Weights of a small sound classifier.
Training: batches of 128, held-out accuracy 100%.
Data: trained on synthesized solo parts of chorales (CocoChorales), 39062 training examples, 99.3 epochs.
Rows from block 3 of a small sound classifier, named by matrix and row number. Each number is 500 + 50 x the weight over its row's rms, rounded and kept within 0 to 999. All counts start at 0. Numbers have three digits each.
After each channel's rows are labels from the 100 clips, of 14976, where the channel reaches its highest value: "strongest on" is what is common among them. Only what is clearly more common there than usual is listed. The data: synthesized solo parts of chorales (CocoChorales). In brackets: how many of the 100.
# conv: pointwise conv (model.blocks.3.conv.weight, 256x256x1), inputs 0-85

conv.27:515571554507541485459477496454499497472537548496460540470439539586540584454470483533500582485592475459479475458398430506459540456451470497444506613627416483486508497577495458531616497561549544463459496462447596478532436447469487537442399497553424439650475616
strongest on: horn (90); note A4 (32); note A#4 (31); note C5 (27)

conv.175:565443468404468511577530509565499416519454451601392537513500479412433534573459585517509545400474552456519383478510440462477551512479407526429515513414529538604460462484472503495460579458362535510511449458509482554481561502476464518576486498489450428480550521
strongest on: violin (49)

conv.5:506466521438483472473412533577473633472480568465471540618559536547444483486486496471446476455458517514602535482480404527521560450534529555511515487353443566556466507535536536482519539455469539578449510539523506475503699524471492548491529414538574476497473437
strongest on: saxophone (47); tuba (41); note C#4 (29); note A3 (25)

conv.250:497445540547545510431487437601440488498491510455547489460559548628397477496422485515409442497457464504519437369597515533489472497495525497462518559357466534485476532439461487455432448519395474559495454426545458394495544557497496573430442573478519497468482490
strongest on: violin (100); note D5 (33)

conv.73:578588584598546487453461521510478509502498498433465562536518526537462461489486488548551509380487576481541521593487430528491582531468433503447523475447462489474611400481500515533497457519519457544504438671456507521585450463443486538456433496515509479493463439
strongest on: horn (100); note A#4 (45); note A4 (35); note C5 (35)

conv.172:488428478467522441498458556597586536564505446463421458539498510511518506503488448431440517582518424459497442548536365554515438452488497457502539538534434547494514482496486509485568453478488444471502537573450477492584531465488539483516461455441477451499455487
strongest on: horn (100); note A#4 (46); note B4 (40); note C5 (40)

conv.92:519469498490508530467516472593542492502629480468420533399334504450440514576516444507450518481485524507592520363444531514535540486481512442434499512483465591528514498462541474476511530475458585613513422269580408424464565525467494491497478505467571436474567549
strongest on: flute (83)

conv.192:515536496484523501479442514524486466483505499569468453462538534429449463445555636489475693586501454488448513515500417435544495479476490406498471468443470534507516554550451463493498489477507456500499480504518498490474520480490453486552548590444531502541457454
strongest on: tuba (31); trumpet (30)

conv.88:469568538482559442483411511520482510448412582491467538541489617558500509462518434569492512380486448481502544514524494408488463512486523465528505572555436527517517539613497474549592493485543564513483462496421546595428490495490475497474448429500494378605510551
strongest on: horn (50); tuba (49)

conv.183:436513475454464523526538475493571492485475490435475563485547526447488506500493491472593457531588496510477480521475649480499567491512528602493599425490443524485568453483464519484544512448543525447409506562465576573573656547548515451489478472551576507519493461
strongest on: horn (88); note C5 (33); note A#4 (33); note C#5 (30)

conv.125:483499540501500473546463533487451584458483479483444501667488450526519526563470451515508489556508490475456443605533520508552507460512539515456537555434476601513572441487532514479465439494521491482396396639424616556525609512472513426587501439524559520446508532
strongest on: bassoon (88); note C#4 (54); note B3 (36); note C4 (34)

conv.35:498454425494526467516409537443531449503482486536451532581442478470476502492433447474599530553453454441530504581534487574503522500525525455543501505484420441508519570495547481503473369554364587420469489607575599544387598472486451485595548423472567495434515536
strongest on: flute (91); note D5 (27)

conv.58:500477481454467475442514538399437552509450575392629541588527482534484537492516475508515453447508497636514562533617623586477458472487509484448513382500450450452529518508429492362503502571441563448484649404513473436476477506493467426502472480526469466479497526
strongest on: violin (100); note D5 (35)

conv.139:507475536514478498504459459570535464499540507399451576520419494563435521570496464536436550518477475474518511587437493390410561496392423455368495570469571602524481452511549440446386439541436547579473430512486503520449600496482513466440528486514528484492520498
strongest on: tuba (98); note C#4 (43); note A#3 (40); note G#3 (35)

conv.242:451512593508464633481427497463410538499399436490557480534485485515532551494585445555469476475469528568579571484505514520443547495500474505493486481525493512520501480537437498435459491447526462490467453545474475543588490560490435516426492494506457422427510448
strongest on: violin (93); note D5 (34)

conv.149:507453553449473425491411560442514514532534526475498514509435456607617513478673506490503449494471458436515458560532558486415548560498546484491539493528542503477499528507576507510455461407494474522489455586485534500458429508533415610443490403520406507447471461
strongest on: violin (99); note D5 (25)

conv.72:582531495548568539479489493425482472488514492450446611470461510478536435475560553565535497457462425497511510489488537457544732529512480478393472454530412440489594531504497502441503428518465515499476480508559442492444462503569555546492494484668496478487477520
strongest on: tuba (99); note A3 (39); note D3 (32); note E3 (26)

conv.226:516447450501510481516480462532461549477534522527422523598550524456395489511492475495567542565458444477485484482496521571528507480484533398480529565426517491456465477454498458524499385569439511424457407482532517575476519435477501464551480486516539467435501455
strongest on: saxophone (63); flute (33); note A4 (26)

conv.46:505478491565505380493509451557525479515479451539429593448523531530551514499374481516508431506526456450477450443462478413631535547511498516455484448427454584515546449476482540454455489516467451645456467448459477471480496479525642430464430490530542511433486487
strongest on: violin (99); note D5 (35)

conv.86:532494392548529488474501535589563481526553518495434485496563483432501458488488348453454421483588474418516458565495512503542493507517533420490511564525436622482496438502500530597508478559437498577592476597437427466540472536490517502504467470449491412506533510
strongest on: horn (100); note A#4 (47); note B4 (35); note A4 (34)

conv.118:471519501515493475611536508488519477480451466507470497471462485519474452589442452493575564561409470431454465496420537516562557512452467504524507520498527516493502463403489496434473408537448488513413423430463561511452457491487554455461499515542560501508436535
strongest on: flute (100); note G5 (33); note F5 (33); note D#5 (25)

conv.91:477520470496475503406529425520459431478465508657499499498548491532462492442550537565500524419444483604480513451555532543503554453478542512524484463449611434529418407493442507482465476544445534462473533554520516473396401454545488551569445543547439412496560407
strongest on: violin (99); note A#5 (46); note A5 (32); note G5 (31)

conv.129:492568605531471540419472438457499475475419469444615459494443475620605555437594432491513487520379404556496570487538425516458491511532526446537551556458496429508460485522442498435497434480471445497399620457445531457449484492486505469511440518552464496578445522
strongest on: violin (95); note F#5 (34); note G5 (30); note E5 (27)

conv.18:463437548581503492510464424533438437500420540535449460454510586513474519502421453477479590539532446485470588510468473470493420479447580535398509565556519436512532489514549452511499459482456470522441451501462452576414488488481581443406443572481390636465592528
strongest on: tuba (100); note A#3 (34); note C#4 (33); note C4 (27)

conv.222:529509457414471513462502536535551456517498487531391531524467522484429468509495495509530507409493489493600589521481460415521548496519487563398491356345502559533495434446467535511495528538511501573415452582463581486439487555489408458483545482479551430567486479
strongest on: bassoon (81); note D3 (48); note A3 (32); note D#3 (28)

conv.37:492532547505404494491531473458506502460468426517537472536453450603489608549493470491554545480523504492483557469463539437425546463434472580515575601535542435543486556474565461492432565567517487464457431468496589472468526531544556485520531520427545444504484583
strongest on: tuba (100); note A#3 (36); note G#3 (35); note C4 (32)

conv.34:506468486466505451505463459534456504541516511560406455489470527482585481466591543483544507526582490626507548516436576525512456460492426402461434419505472487491524490482516480488458385443579472515418710527473458481486492520514428418524484434435540506493526465
strongest on: violin (100); note D5 (37); note A#5 (25)

conv.15:565498483537504532489523476445486481528556458469408607434531497493505473449582522497506499456480412484509490507470513509473698529533492545435463432525429462471640546501518503466472445557506521509503509471530485487449481466538586541461442512719493463477470508
strongest on: tuba (99); note A3 (41); note D3 (34); note E3 (25)

conv.69:498527466479483503477411473509451516499508465517442455518546538441561454436539430518599514445489497539590483481548550478603466498509457498549452535462509549489494489416595531567480473490411524555485501551426525455470588530511496430515461478528567430458510402
strongest on: violin (96); note C#5 (33); note D5 (28)

conv.184:507414536468532478442540488468480440542627503481431548436493560430609456519542524492470585475507484499363508478522503490492528451623436465572506522617446473533574607461520537441382497503433559558493468433429466532472472514512467438409496510457454441431452607
strongest on: tuba (100); note C#4 (36); note C4 (33); note B3 (29)

conv.235:518454538534517383454514448547491507505457519527629493501469433549558484482596496564513401492442438505434465514474508461530513491518516462478474504503459478525521450679494489523614501525467436527464581508464493442469442462502537536379465535500462476650534568
strongest on: horn (74); note C5 (37); note C#5 (31); note A#4 (30)

conv.97:554469509493419484472430546627480482553488488478440606498478468445498511464424515496404455488507431511569425462490528468387573481477398517465507443374547476517414490485457506594425462620484534477527456536558510475469594580455488520541463417494438533516495412
strongest on: bassoon (100); note D3 (57); note A3 (36); note G3 (29)

conv.244:494588464510398506444404498558543531496577506494457536522506445539457631523413554492426491599468509522591509453460422480502494474504549491427552558472465477491474706523530509482472502487550583441527478555577435454525544514483501502463479462533570549498491481
strongest on: flute (58); oboe (41); note A#4 (37)

conv.251:503402428505505518538478468499568516532569517521465453498492499439466444520500483418419588568474364499474548505522448525464422489486422504528527545463536563430484515502525475493503513537458502524503478421471472507537504488480492473514477587467552499554453504
strongest on: flute (82); note D5 (27)

conv.135:513448487470518572490425423574433444511508448600363486410461433450582445446643513542508528459485528588468423491474543491590514506501485534475476477549509481498507468441614493575517550413434448598611582565536476457535494562457383518441467455489515498434521471
strongest on: violin (100); note D5 (26)

conv.122:516515461491519485568493534412382488611556450421555462568465406516539504475470443447531476627476470467490512517427492548437482464556496592508554516515391528479517516564528505458599453513431481417467523470485545550451530483498510472558522426501455508487459549
strongest on: horn (46); tuba (30); note C5 (30)

conv.224:497429467533525473556678433555517439467518463542408504486471448442536514536470493453469596552457480433479498505439590463473483493496530623537615550487457442568483477481507523490494531569385522542550506440482481435521549529440541511505406522504564515470538510
strongest on: flute (52); clarinet (35)

conv.17:479527609489557519460458500530555489566413657566439463542458486518547589466558513515424480504393600464535464491495474457540509446541481477484525485595476523525498532585528528539481476508478498517464502496507460583625515505557481471517470400441524478514474495
strongest on: horn (100); note A#4 (42); note C5 (37); note B4 (34)

conv.158:453568407554510454441417527478509486484666501464553500541558508520471511455468539550526475529435584476515480524505533446468623443480629520531483612469551423546493530530510529448494480534477519521495482618552557480505547512479501543574462529563544513490536482
strongest on: flute (85); note D5 (35); note D#5 (34); note F5 (28)

conv.166:537571482501438505503469499543517511498616546469471510467496523477473464567536514519472541507516506466462503466390494512502476522501505345487488517475458441452503558486557497530473407554591606521539450511579454523471588473445467438518473483488598510493503541
strongest on: flute (98)

conv.76:524436493484494488573439541477536496474544518437543448440326417513520481537534570450482460610470472471471467533600557536430509531529434491546602573546538517507508483498586513499517408529498544483387483426465456543457469608505485481428541358448495565519505496
strongest on: flute (58); double bass (42)

conv.161:457560535556458520522545423529488493440431515458635597463496440544537533450503457506577395463442511568504533491516514529497565420506423501406586440466492503497488515442450477540481476509445441534487551465499526505600407465521561568448582542526471496564496459
strongest on: horn (99); note C5 (53); note A#4 (35); note C#5 (33)

conv.163:445482488557537484457485475350532500495562476445494456437499501454468548479443550465391557587602522475467515449540528481478468466460435485515546510588524487500452457493495484407464417483452446475508558502556422522556476569439499422470421421459471467508512536
strongest on: horn (100); note A4 (48); note C5 (36); note B4 (32)

conv.241:469451504504529493474523471588502487528631492431439520421354510486483472546469443435448528526465471494474521428440519483484495498483508465395476552539489587475585543485536471436520470502440488584429496392551459438422570539442456464469482503489564501434535575
strongest on: tuba (74); note C#4 (37); flute (26); note B3 (25)

conv.168:442534469449580471555500459517475530554471490506419509369520578511546495572514556501505404534409543452549530360425544488571528470481572588564481548527531531485595379480457502420566584495537418595567462345460483489498472435477480512615486435567491532518486493
strongest on: tuba (84); note E3 (26)

conv.120:496394460539483468452526488535486495456452443504490519428514481453575486489554506541507544504453496583523452531490508514545486498502550524446466465509449428564494568484464510519467507506498500493550645544512523501503532518484506553417563550431450487423500455
strongest on: tuba (98); note A3 (34); note D3 (29)

conv.252:519477491519473468457483572447457506536456463435507531514474428561514485460545541517544503451443484461485429502633578575447523519480523466505501524502449502520432509467468482494494462432407471541508486480571503500520506548453490583527468551558482485461490429
strongest on: violin (84)

conv.146:494404614526407473498471496458468482470446567560479479468529462589523627479528434534522544488461465462569545448528465475477460480478455448431491506498551487482458488454547471558484417479479491540478412519456507623446380462499598472398503517503467450503484461
strongest on: violin (72); tuba (28)

conv.150:495505434535413452548449468504560492511535538460532494488537540480453458501449417539474459530549451512485464445419435562426456559495544444480536563528425432459492517466501522555557407503449498461465431521488550518647502466453579503549498454517465502555488519
strongest on: horn (100); note C5 (48); note A#4 (39); note B4 (29)

conv.140:491556478501441473559515491525509525438473530529466509545581506443399518515551566549517464463563439526429480499476591407498515487525427482495549433494526467534537503464504516579492486601497494481520491530511460589536566506477375463570450455503631509503479475
strongest on: flute (93); note G5 (38); note F5 (28)

conv.13:466530417444543498455467459515508626474550462503519439410470469460499525383556411493512506422501439471523530464457523489540479543492503491499458552484598581401517588515433489543453486486525436551593427580534478442395496499505429522557431537487511448496508383
strongest on: flute (75); note C5 (30); note D5 (27); note G5 (26)

conv.169:496417463447564495605405471457516426538449447491530476522500462465601433548436566505427503492442454474496506553488520606465502549535498573554507541542401549496559539521481488446569472514502463516519494508453463443462474518450508500521551411504457627493464533
strongest on: horn (54); double bass (35)

conv.133:500469469551485443459585482594471486453434431489508523493521451488548428491482422503542421519520496438497467489512576451574507473501531613445539462475494494483571524461417534487481523532421495563438485468517553503551507493518677478422391471531552487503496519
strongest on: violin (99); note D5 (48); note C5 (28)

conv.24:556528504493554497476537531458435537693538505556497489529503430534523490533481493442573465477629447496500511497464457520484496501520537480589493515398450451541542504417487533400416433517521524431553463489493458471405496539485476608427535487466554490441515514
strongest on: horn (44); note F5 (30); flute (26)

conv.115:479525520503517439494446429547481465476513461508426512516431508519519525606468496501612542459408537490553485522480547496471495460437507531416446576450490391545524534519477455479652493464399510502572465503479548456440517519496521503436499501513467523563550590
strongest on: tuba (99); note G#3 (39); note C#4 (39); note C#3 (34)

conv.22:544467509497515476486466455585555568510513436446441479584559479484477474453484492438508526496444540489576531616515466448477543485500453496455526494444519580496580490599492511557487442493437520571459554619502514457533631468508442432558441448478491492406539435
strongest on: horn (100); note A#4 (43); note C5 (42); note B4 (32)

conv.186:498476490497494422477466510488457544487521526508436521410525573463443534432467505542424567460482491539517515510477447421477497495447558492450467491518486430507490627498594456511497521399602470500429507504393456540543449543453464546417576580519478468545529473
strongest on: violin (97); note D5 (29); note E5 (25)

conv.59:551422539537530493476452502423432537534478517482412536689524432523599515476474422482497518461519518494406491602527460464450507520440450563530468550565460531486556476504529504548470487463516486473505551632496578571549589509486498468504439477552539437412497382
strongest on: bassoon (54); note C#4 (45); saxophone (38); note D4 (37)

conv.234:513581450496439444543412520537535381470496480570503457588546515501392499580499448534637490527489491479504527495492510553472511442479525527502512623509481339462427625510497480513529528527514570442463458449484540512448450470503474453631436462584507551440513538
strongest on: flute (76); note G5 (30)

conv.29:472620447561585462482474486541416429479473511506514495477512578470453487461504445437591500503536548437493546457576549490537503421522487575506468530351547529505527440500542495504459460495508463501504508488503503521598474530514441479456521538508476480471487490
strongest on: horn (100); note A4 (41); note A#4 (40); note C5 (30)

conv.240:577451547498512471493485508549618546463458455481474523458474540522532523523461494511392495530474479474560448392464459493477486595472443451448510578427506484453509538505525505500565458478575485553509426553434424432614415483526522429534486442500536506522480546
strongest on: horn (100); note A#4 (43); note C5 (37); note B4 (33)

conv.187:461515446410532529548441507560463541510548535504399489511394601458477433541464485479565449530397507457494512464526512513625620477523565482495427558446431469549580498557565519508548465546445565530426465458515518524483531426559514445554479441537606448481523563
strongest on: flute (93)

conv.170:470443384505476579563581494542503467497420466665440561555473416482506476428517587493529565444518509590445570582481513508515478518482507474519469509497482487521512434488453485455441489457534434513483607668457519537525473507444562449531508577514495471512441500
strongest on: violin (100); note D5 (32)

conv.196:496526493524551541505486531430443647545496388500448508535546517495555478524491454426531480465517541449479506461488501453504514423471510578558506488469572418528531471546511508468512518444476494496526496471509564424529479505397517512584500444542524505522454412
strongest on: violin (82); note C#5 (32)

conv.78:439601457514495517521559477564551497422619468487460471417401486410484476538456524510575594608578421470474444477401532465534507575512492442468508550545533414480495544465518530450574433429595491521425488429466507513409504530479524434507492511441570501552468595
strongest on: horn (96); note A#4 (48); note B4 (36); note C5 (32)

conv.232:602475497495515531443495528436449493579547488490433621459447482473523470465588483568473499469457406464527519528514484505505713543515475539464431402508455476433619502517493492475495522545540501535502451505517460471467436468528616560451448508709489495477446494
strongest on: tuba (100); note A3 (37); note D3 (34); note E3 (27)