From a checkpoint of a small sound classifier: norm batchnorm, held-out accuracy 100%.
Rows from block 4, named by matrix and row number. Each number is 128 + 24 x the weight over the matrix's rms, rounded and kept within 0 to 255. All counts start at 0. Numbers have three digits each.
# conv: width-5 conv, dilation 3 (model.blocks.4.conv.weight, 256x256x5), inputs 64-95, a 5 kernel for each
conv.15:145099129146080131115137139127113141095153114057114156141148099132100139188110137161116124121100144109103082106140169144141137130098081131080078152179160123154129136129120171144059119174164110084105120147141154207157157121013174135153127112100138133128173141098160159057111127152123117082127153091107121121097101199102087098154130130111107153196122101131131146119142108128161087139172090122121112128124129086110140098172148143181133022161127126152141104141133124119141115116119113
conv.16:108121129111123119120129128099112138133153130132120137140132098121118109167128123141116135096137124118122163136125107141154146126092088135120142137118117099112142129131125112118107137099124125134161124136131155125101127144100109141141118152123095138147118081126106120132123163121073127121124132110164116111113135138135100147152119149119101164103091125140134113122140122136107130133143120137116101096098123136149155141131120153148116137141151121158166123064093084147153136110113129
conv.17:139110136095141142136094139128109124161114097108136142125106138104134138104152117054181118114145117140120125140148113125152136130125121121168081145133139118126145154133096127137127149127148122115117141125119130146115116161091145098121119149094134136112150083166127116155109115125104129093141156133134131152128112151077146175120139118129125129118127121113136136148111124108103122127137119124141135119129126121137144120121132108152113139110124143121126186134071184071138113164110114
conv.18:103137116151158143136098130115117127126130130126125115104200104112157124113129162094121139122127115139146119104115108144124140143115140118146144066102073130134116122111118116147144179137132098110121113128118090132098120130158100132134145127097163144075082132116132124126147127142139111144118121146118109101151147132141121129112128138153148082123114129156125150113117119170141121127159132129139112120142155128122155129087151144113124107138155148129062137111140102093109135167135125
conv.19:049164147159123111116075129165124145154095069122163135094073142111134171094162013137184118130121129118148093151147126184128156119142108114147150132119110159143135147124113143129111136147126111130132126111140148133160144094140124032142213142091125158129123115114151091175145129114144094109140167204101134131148138087152146119105141128194134117105171078111145104105129115148126109126099116158147136111145093177112111112168130145138121102099131169077173198122128121027138156093125111
conv.20:121105137160118123138141130161097134116113180117141131102136129131152142138126101140114116124139120142122126140108097118154128131113080119109137118123120140124148132140144118097140132118138134148106104139120118145132122151129127117119116157114137130139112170127081108107125116108104120098100122144139115127105144142110142126130100136131134122124126123131126117106112140141101121151114121123162127134127114131122119107083131160099108146135128154129162124125100128075130143121131104
conv.21:143119158135181116123130123132112139122109139108126129129127126109142138116117130126120150116144134110128127133112127129118128131098145145102133116144104126123130147142156133128127138159119104132159134108108111132129164115106151135144115105125136135143121116118122156122143140133127144152136124123136107153132118123130125144103139134116127112135136113144122133107115149108136121117123130115138124116160131116135121112089134151128123111128110144152167137107124133098112125141136139
conv.22:113152120125119143146131131125093095134144168119115143158118114107124128168102141153142136117130135134149077081087147165135144122118093122120132112116127127109123162131126110133146140114106129126137140149106111131107137129147141153094125159122103132114108111132127102123115120122123115133128121124141126164115104118115124104126130159138128103110125135130143154116128135147122138127130133139133120111107132126136101138087131128141148117137161117152136134116121118174135118107137133
conv.23:140116120133093130125134141133136099107099114129128122127086131121105111140115121107161111130146113140086133161101125094093124132117136113138142100146118137122148094147090140121134134123123125139133132108122109134138122117111149135124147145149153157077104113137144124132144109113123121124139117129149159134115116135137133126103142114157121115108150122136127121112114106123139114104121131169137130144116101145106125130115121126120125135100140126142092065192095127151126137140103134
conv.24:052131152171142161119157115121112076133155137132139108101142147125106126124117150149137106135158146111137118148121125146162158111121107109126135136110131148101118108098092108160163110126139140142131137165075137121073097156167130111107147102163145120115098139124130114159127087089107110151140093159123131128094133141134121108107129065132126114111098149104144083140101128138134132123096104151109138133136129110132107120102108112137110111121114106091118134158128106113191130113167128
conv.25:125121115130135067139095153121117135107141130080128146099170157120130092121139089099157151116139137097079091108146116113175127118105124140141114091172089140148175141097098109150108104147129110124160067145139145163097101117104106128146149080124164117143135096095113122171046150153168141106132136157099154123162126104159143131128123097162139119135104137131126141115125079122157110142122146100109144113112101114112140143141128132114124125076116167144151207105104091113130125117105110
conv.26:204145106138073097148121144123119151100119132132163111132109113148107123144122140124118131130108130106140118123144123126110121088118183117086157107163139129125141125129145165090122140144127125108150107163126128059185158104132116172076139159119118119135111135093162114119109109134163107166134150088125118094145142130164122128119104122136112142119166151119108099132124131114128130138141117133139111107134098120132117123096127145129123128144139128096097062149135097214112123107126160
conv.27:115129102135135162113154155105098147124123113109075102142142094121093104138121144144118104110127107125133117084091124130172128125115095100151128129140102129128145132138101130154118099130113138093083135131127132123115133145132155108100124164143124129121123097129135119175128135131099118122117111132127156131137109109110132153126110134100124138153136120132149124150136129147113156143118119112086118145111105139097112119105143147113127128088110102102112132147082111118152137119121128
conv.28:079117129142121126176141139086077091111118124117160133111106174118127085131149082162095098141110145115161143126109100117141143152110122138144151130108117073108126152114108106133144133132106136156135162132102089133087132108141138111089152143118125132125078095090112157124091186118094099123167119150124135122135124097123125115141106141142122103122113139133129122125152103114105115135128099181141133122120141144117106116094117124111131123091141138102116175147111141095148158109138133
conv.29:102126091155181142130119115126123095096151125153145144138133106131143151123091125125132141127121126119127141130124118113099093157140161120140144121108076113167124146139121097144183142135126120152061086126178145137117072094142141169145110129104148116138139112141138140116146125161127100150130111099128134128125133118114121138116145112132131147106134140109121129117158125125156128144105123143127112145121164157167136114097112140127101104078123131125095059141120147162105129141137156
conv.30:121127080147103099118103153145123084159129160153098091173136100163150109135133143141111099171138109099146211030115147124125117120116129124150121112105115132121157166147157106118129180046103148160062137134103108141061134106125126159125117141157104134147102145190101094104124014143171128094108128148141090207129078120055140127113136210152151133131125100159143161088156144161129115094132136163152152111125140110134146108087144059106172136090116137135180191095124091106132102093138099
conv.31:157133074113153151153137129116145127130125077162141145150103130115148122117133119134114137126077165148153155113136120164128122131123115150126115149110132106127115144155141085132127117122148129137157096119118151137131148143107128134118142121144111156122122087136152165091141126109128098139125106118104139156110142128105136127111126128126120119120116137125149141148148119107097135127141105127110142111112099133120114159112103111141150134161095143146146117122161109164119136121138133
conv.32:073089169163133131120119130151112115142133162117120137118157143135149158115151162132122098124113130121152133098124162135153133150102104137124118127125111097119141117125119087137131122125140128106103149137122132124090125121113160111150123112124135112130126096102136110163126122097110122150157117145111147145114108162157144085140143098122146115129101111151128094122131145143141108136129111128117120141120099133142102106125141129121113110083106146136129145137104140073135123119145118
conv.33:130111117135111100141111132076097127114158166120151137118151115101132138149153147134144096116134095132123132121104157139113122135119121153102110144122116111137143124101088139101105187119096144126148150112129151117121113119116110140167107121153118126123130107122128107129117171115154123162147130137124114090134132144156115160135131163113132118096141103114153130123109139126145139131130135092147127116114166119132147118116147161092126115179128116134121116122122075121077109126108115
conv.34:131108139151111130127134140114129106126143135108096122138133137156142130071116153123107132123143117142141171120078178128143127132127120111144127127140166111152154114106163118139098173103088153122104112136185114142076049170178093123106159107123112141144173140149120116131187093091164128190171126106093120178149098106114144134157103189147142105108107081114143189148126148123131150088108142152153131137120140112129099136162121126103155157203105106137143112153106119139124088137145111
conv.35:112165151124087159162127092122136136150080123154131123135115149110170147102152128118135106134123146108145136140145100093130159140168137145118088170127109140130127103139132178108059122112138126150085157126110146108113172181063120114178140106111166094118159108161100113146186129135119079150132105085117108158121133113086090107146152133107132134110145138120091100147159140144049129127134142132131117128129130137123120116126114110119117128126142136129088161098089196053109127142114173
conv.36:156108123136146140116141125124159109118134113136142136118112130128122127116126138096127133070141192085140119147146089124152141126116135138121109150099141170126111131148135100125128126140135128119126128127116120125154145103131134118102136122129136101126140073154167137122124142136108156121122109124113131120110145140128133119137119138123128120118142137120135120140111111146143138128116131133136126131140129125129116126125121114121134131099151169100134116138128104160129143123125118
conv.37:169109119140135152116110141125119112117130118119092145130128120116136157113124138122126129131159147103091128120154117122115146139114112126129128150118114110118103128117113125150110124119139118129160130134127110092111166125138132124133127114128115135130120111121117143136177119146138152198143129158145128113139154106162157139120121112113146149135101112130151183153139114155118164139114130110103126117140175137104121145147141137129139116172112137140121139158169091102116129141124121
conv.38:102114108139137139119158124123106134131123117126107151140173133113133128148113128146124133128120121122131144133122154127137109131129116132121131125121121128127132116143144113098162140115116133117131109113111158164125115128121104112142128119121127143128136116132113134123155124124123147152142130161101115122126149135143108105146124152121131135152098135124121141128130122118139137128146121119130119109134117112107112162143150117128123132177136125134132109142123115128129109129135111
conv.39:105175143156147132109137148106131163149103090134147135104129117115142130109130111129169106123130143100088120137105091170142110144112110147118131093123071070122109130132120126145149145098148138128138151130136079066094143132208144094139157143106146117138101144111176125089094113120135181127122133124180131131130116108139108146114159092122127133108136145136133099140115142118149149104160141126118133137139126088091130103132119086129184116106093155131098171081165101103096115181135114
conv.40:104182076163113123124142127143085196098118129120139133134113129136126096136128113145146121129137101134115163123126104107140081105180137159059144104162160134113130132086157119149125115124117138120121137102141119177083178089133114122127145137128141093173097190110118128094108133101140156122136133131133139115111139121133136106145131125110141152136122138114122118142114138116118125129139124126127148146152115109138121117132115120122130137148107138153106139077193048116116121105158128
conv.41:157124119156115135091146121158178112140118151083116126134177093103143127139133082143167108112114114138171102094152151208149095152107123104132105138132072116108123101144107156150123159134123131128114108109162125187121106126163130148117127106046124112142133199133104107105108116121156133150128145157112078177146127085120106137127149056117151147151151144152113090137116130155117102166132123126164180107141106089153137117125098114142134126084092119134137119071172180103117110147119126
conv.42:139135151094148117129094132154125086091116168125115103123132114121143134128149036147145166119127102146136124108124118136102101149132122108136102162115126093146141144164166139121119108128118126161117093122130136166120129126138159146114126156113099108120117109165087152157155155118090132097174120155154113133138153094096175132122154121110103126120161126133155123124125134101111123153139122116119111106136128110115130094117113127111159127067146145113115127099131140143120101135109152
conv.43:158154127075130103153146118106068106128148150157106076152099130088110154141141089140103165184045145080151143097185117188132124126118128112136106139125141127109154132130182126094122119146152134138138133136135124098117117115156111139114154130107123134143156176095069163154138111127119118092147149131132166164139103116114179134115110110143119123122130131117108139094133124140127099096138130141140139133130117141161168110133095131128117157143108110132148188099191141134119127149147098
conv.44:142105136135175104089162152132100113156093145120115142142094151111105128167130128168107086133116106122166134107152136104082126116147201158138106116115114104089101166140126137123161103109124145143139119142117099170073141141117144124116087118122161121114094150144115166079141099114149142098123135154174134142117115113130105133109127104135139135134158106143102109108118117153148137145092124163119148098124135163121109083059132125136128119131118099135159133130163134060077149149128164
conv.45:138163145124132153145128093173131120127123151137108113119154148164150113105135105100134139141149139121132120139125124162218132157125096126098134117108126108123109129164112115161133118125167143147128108142157137120119105140133117109126119114159138143105121115134143149114122126104096077141107126144127163130140139149129097143123127101119127109110141123115131116150123119140142151137130141124146135110134107132133136120136115120136121120077106106123126162122127135135187114128126175
conv.46:096165163108151115119102148109123098122149131141118094094184084116135125116107142071144160123113108128128153128148117107138163132096118115150135097131094104137126136085132166118117131136119130125117134122109145096094133104143096157149167051089162095160143120098143121181092127151140141150139148139093128141137127110130132133127127095122148133142119135131132156113118152140181114115164134119122114122124125120147153142114149136118146086116102145125135178177125108147162096123133142
conv.47:096138109094103150162113085137096223138134113121151135135113161159159165123129104112110115111138146124095148130113077139255124156158063141163134097098121143144104117148162109091134103153152147101163115109130115097118148137144117132146139100125103086186099153153162137103123153126108129152142110080081117133116149094107114124139117131105127102097103150131150103149145107091094144127118097139071131168138124140121111137104128136105132152125102125113119136106113140114207138105173125
conv.48:145145127102102134131175101111128112110124128137130125148077130134070114110128124113092123109111137114109153155144123157178123154123086161142102140162161124101100106135078161118106145132117123116104121151134103141123106148173130130095125113144127124103133117074107169103102137160100108138087133117109131128114118117104121123106126153164144132155080100104107154165153087143097137111145143165158128126120149200137117115079127055113154173166135147124156077140065128122144149122109094
conv.49:123109137126106116153118112116143101119149101121082122162109137132103155114200114080134120128138131109134093125140109159134123130119145135146118108127190165094093126110133116139141143133144097127106171126125102120108180111138173146125071138144136132111094136140131161107121121142101120079121107185158148161091128120048161103115209149151130104135149128129119151093143091115130089111160104130142137107128137116153127159134130140125133114068169141130147149112135116120131114110134136
conv.50:159120133125092174124159136083141121125109130175115122090122100127125136126127098135126127118130130132126151114150107142124137130143119137126132141130143136118131098131097130151098170085161068151126141129152141171140115104109149132145114098162132160098119137137136114103169110145074125157122141134129088120109184145153132110130130118134133104126126122131162116156144115147080146149127125096085143114158136107126170150128152105145098145132167147127101115101133118141129141143129122
conv.51:091167147150143142126106154120099101124103062119127100120085130114135132107126123116101116123145151081148055096107094187132099142111126141141114115116097097129139182113090157164090131143127133110164140135111119128084111119166169116147136120115147144124111185131126080164098075132103115092119142135119144139132148119135136121088093112143119133139082140156131108121132087176107085131148144144117133168125120131149125107114134133129129108104115110123158122125098127119146109111152126
conv.52:133145070107214158116137118098172110101128141160131119123111131140119126123129147130109142125135108115109140109147160081114115153127124098135127102171129167132148122137096102177146140092118145103205053001162179102193094125122160109113118136142069173162109100112213168067143105148146108112113146146110110124122139127162101146147117136160116114144158113109115135101141096146154133140144100117133117091135126143107128122118119093192152053147099104122141024191107097161102118157109128
conv.53:159130105117137126136124134116116124155123128125129151134125141110137129141126124109141116110114136136131145134126138104118143119138171115136091163125127129153120147114106167146087133127134142129126124127141121110114175134101133084140153106123135098126138108129136127136097103167115144118126117142098114131108143126125123123119132121130137121113125123121139102154154131131118120129127139123135134109121150116123117123120130115123111130119141114150114165101096182103137128126114159
conv.54:114115144136102123120129128123125113116124147103138114135136148132128117146154130095122128138103091129132095109116115103112113139181119102154135114144116121132142127177090088136118127146132112125116151153098121215096068139128146146110122135102135130131127094126117153121145114115141138153116136146122128131125109121139126108128134130138137103125100132117133141120113141114163124118104135129133126160121096143112108118159118113129110123131140120139096123121168058149128105158156095
conv.55:112136076142144108131157137111098145115137129127104136141114156103136098131128095164112130098166109126126115085116127147144097116152122193054117120165149160102128139114124127201056105122127119130128123127109113147126118125129155104134119162139129114147114127106139179102124155109149133113142119130132096152112123145147135116116116148110106134152124136145123111148107124129131099129142137122127114120129135114117131127115125087146150124123146112135129199015219075124136140116134125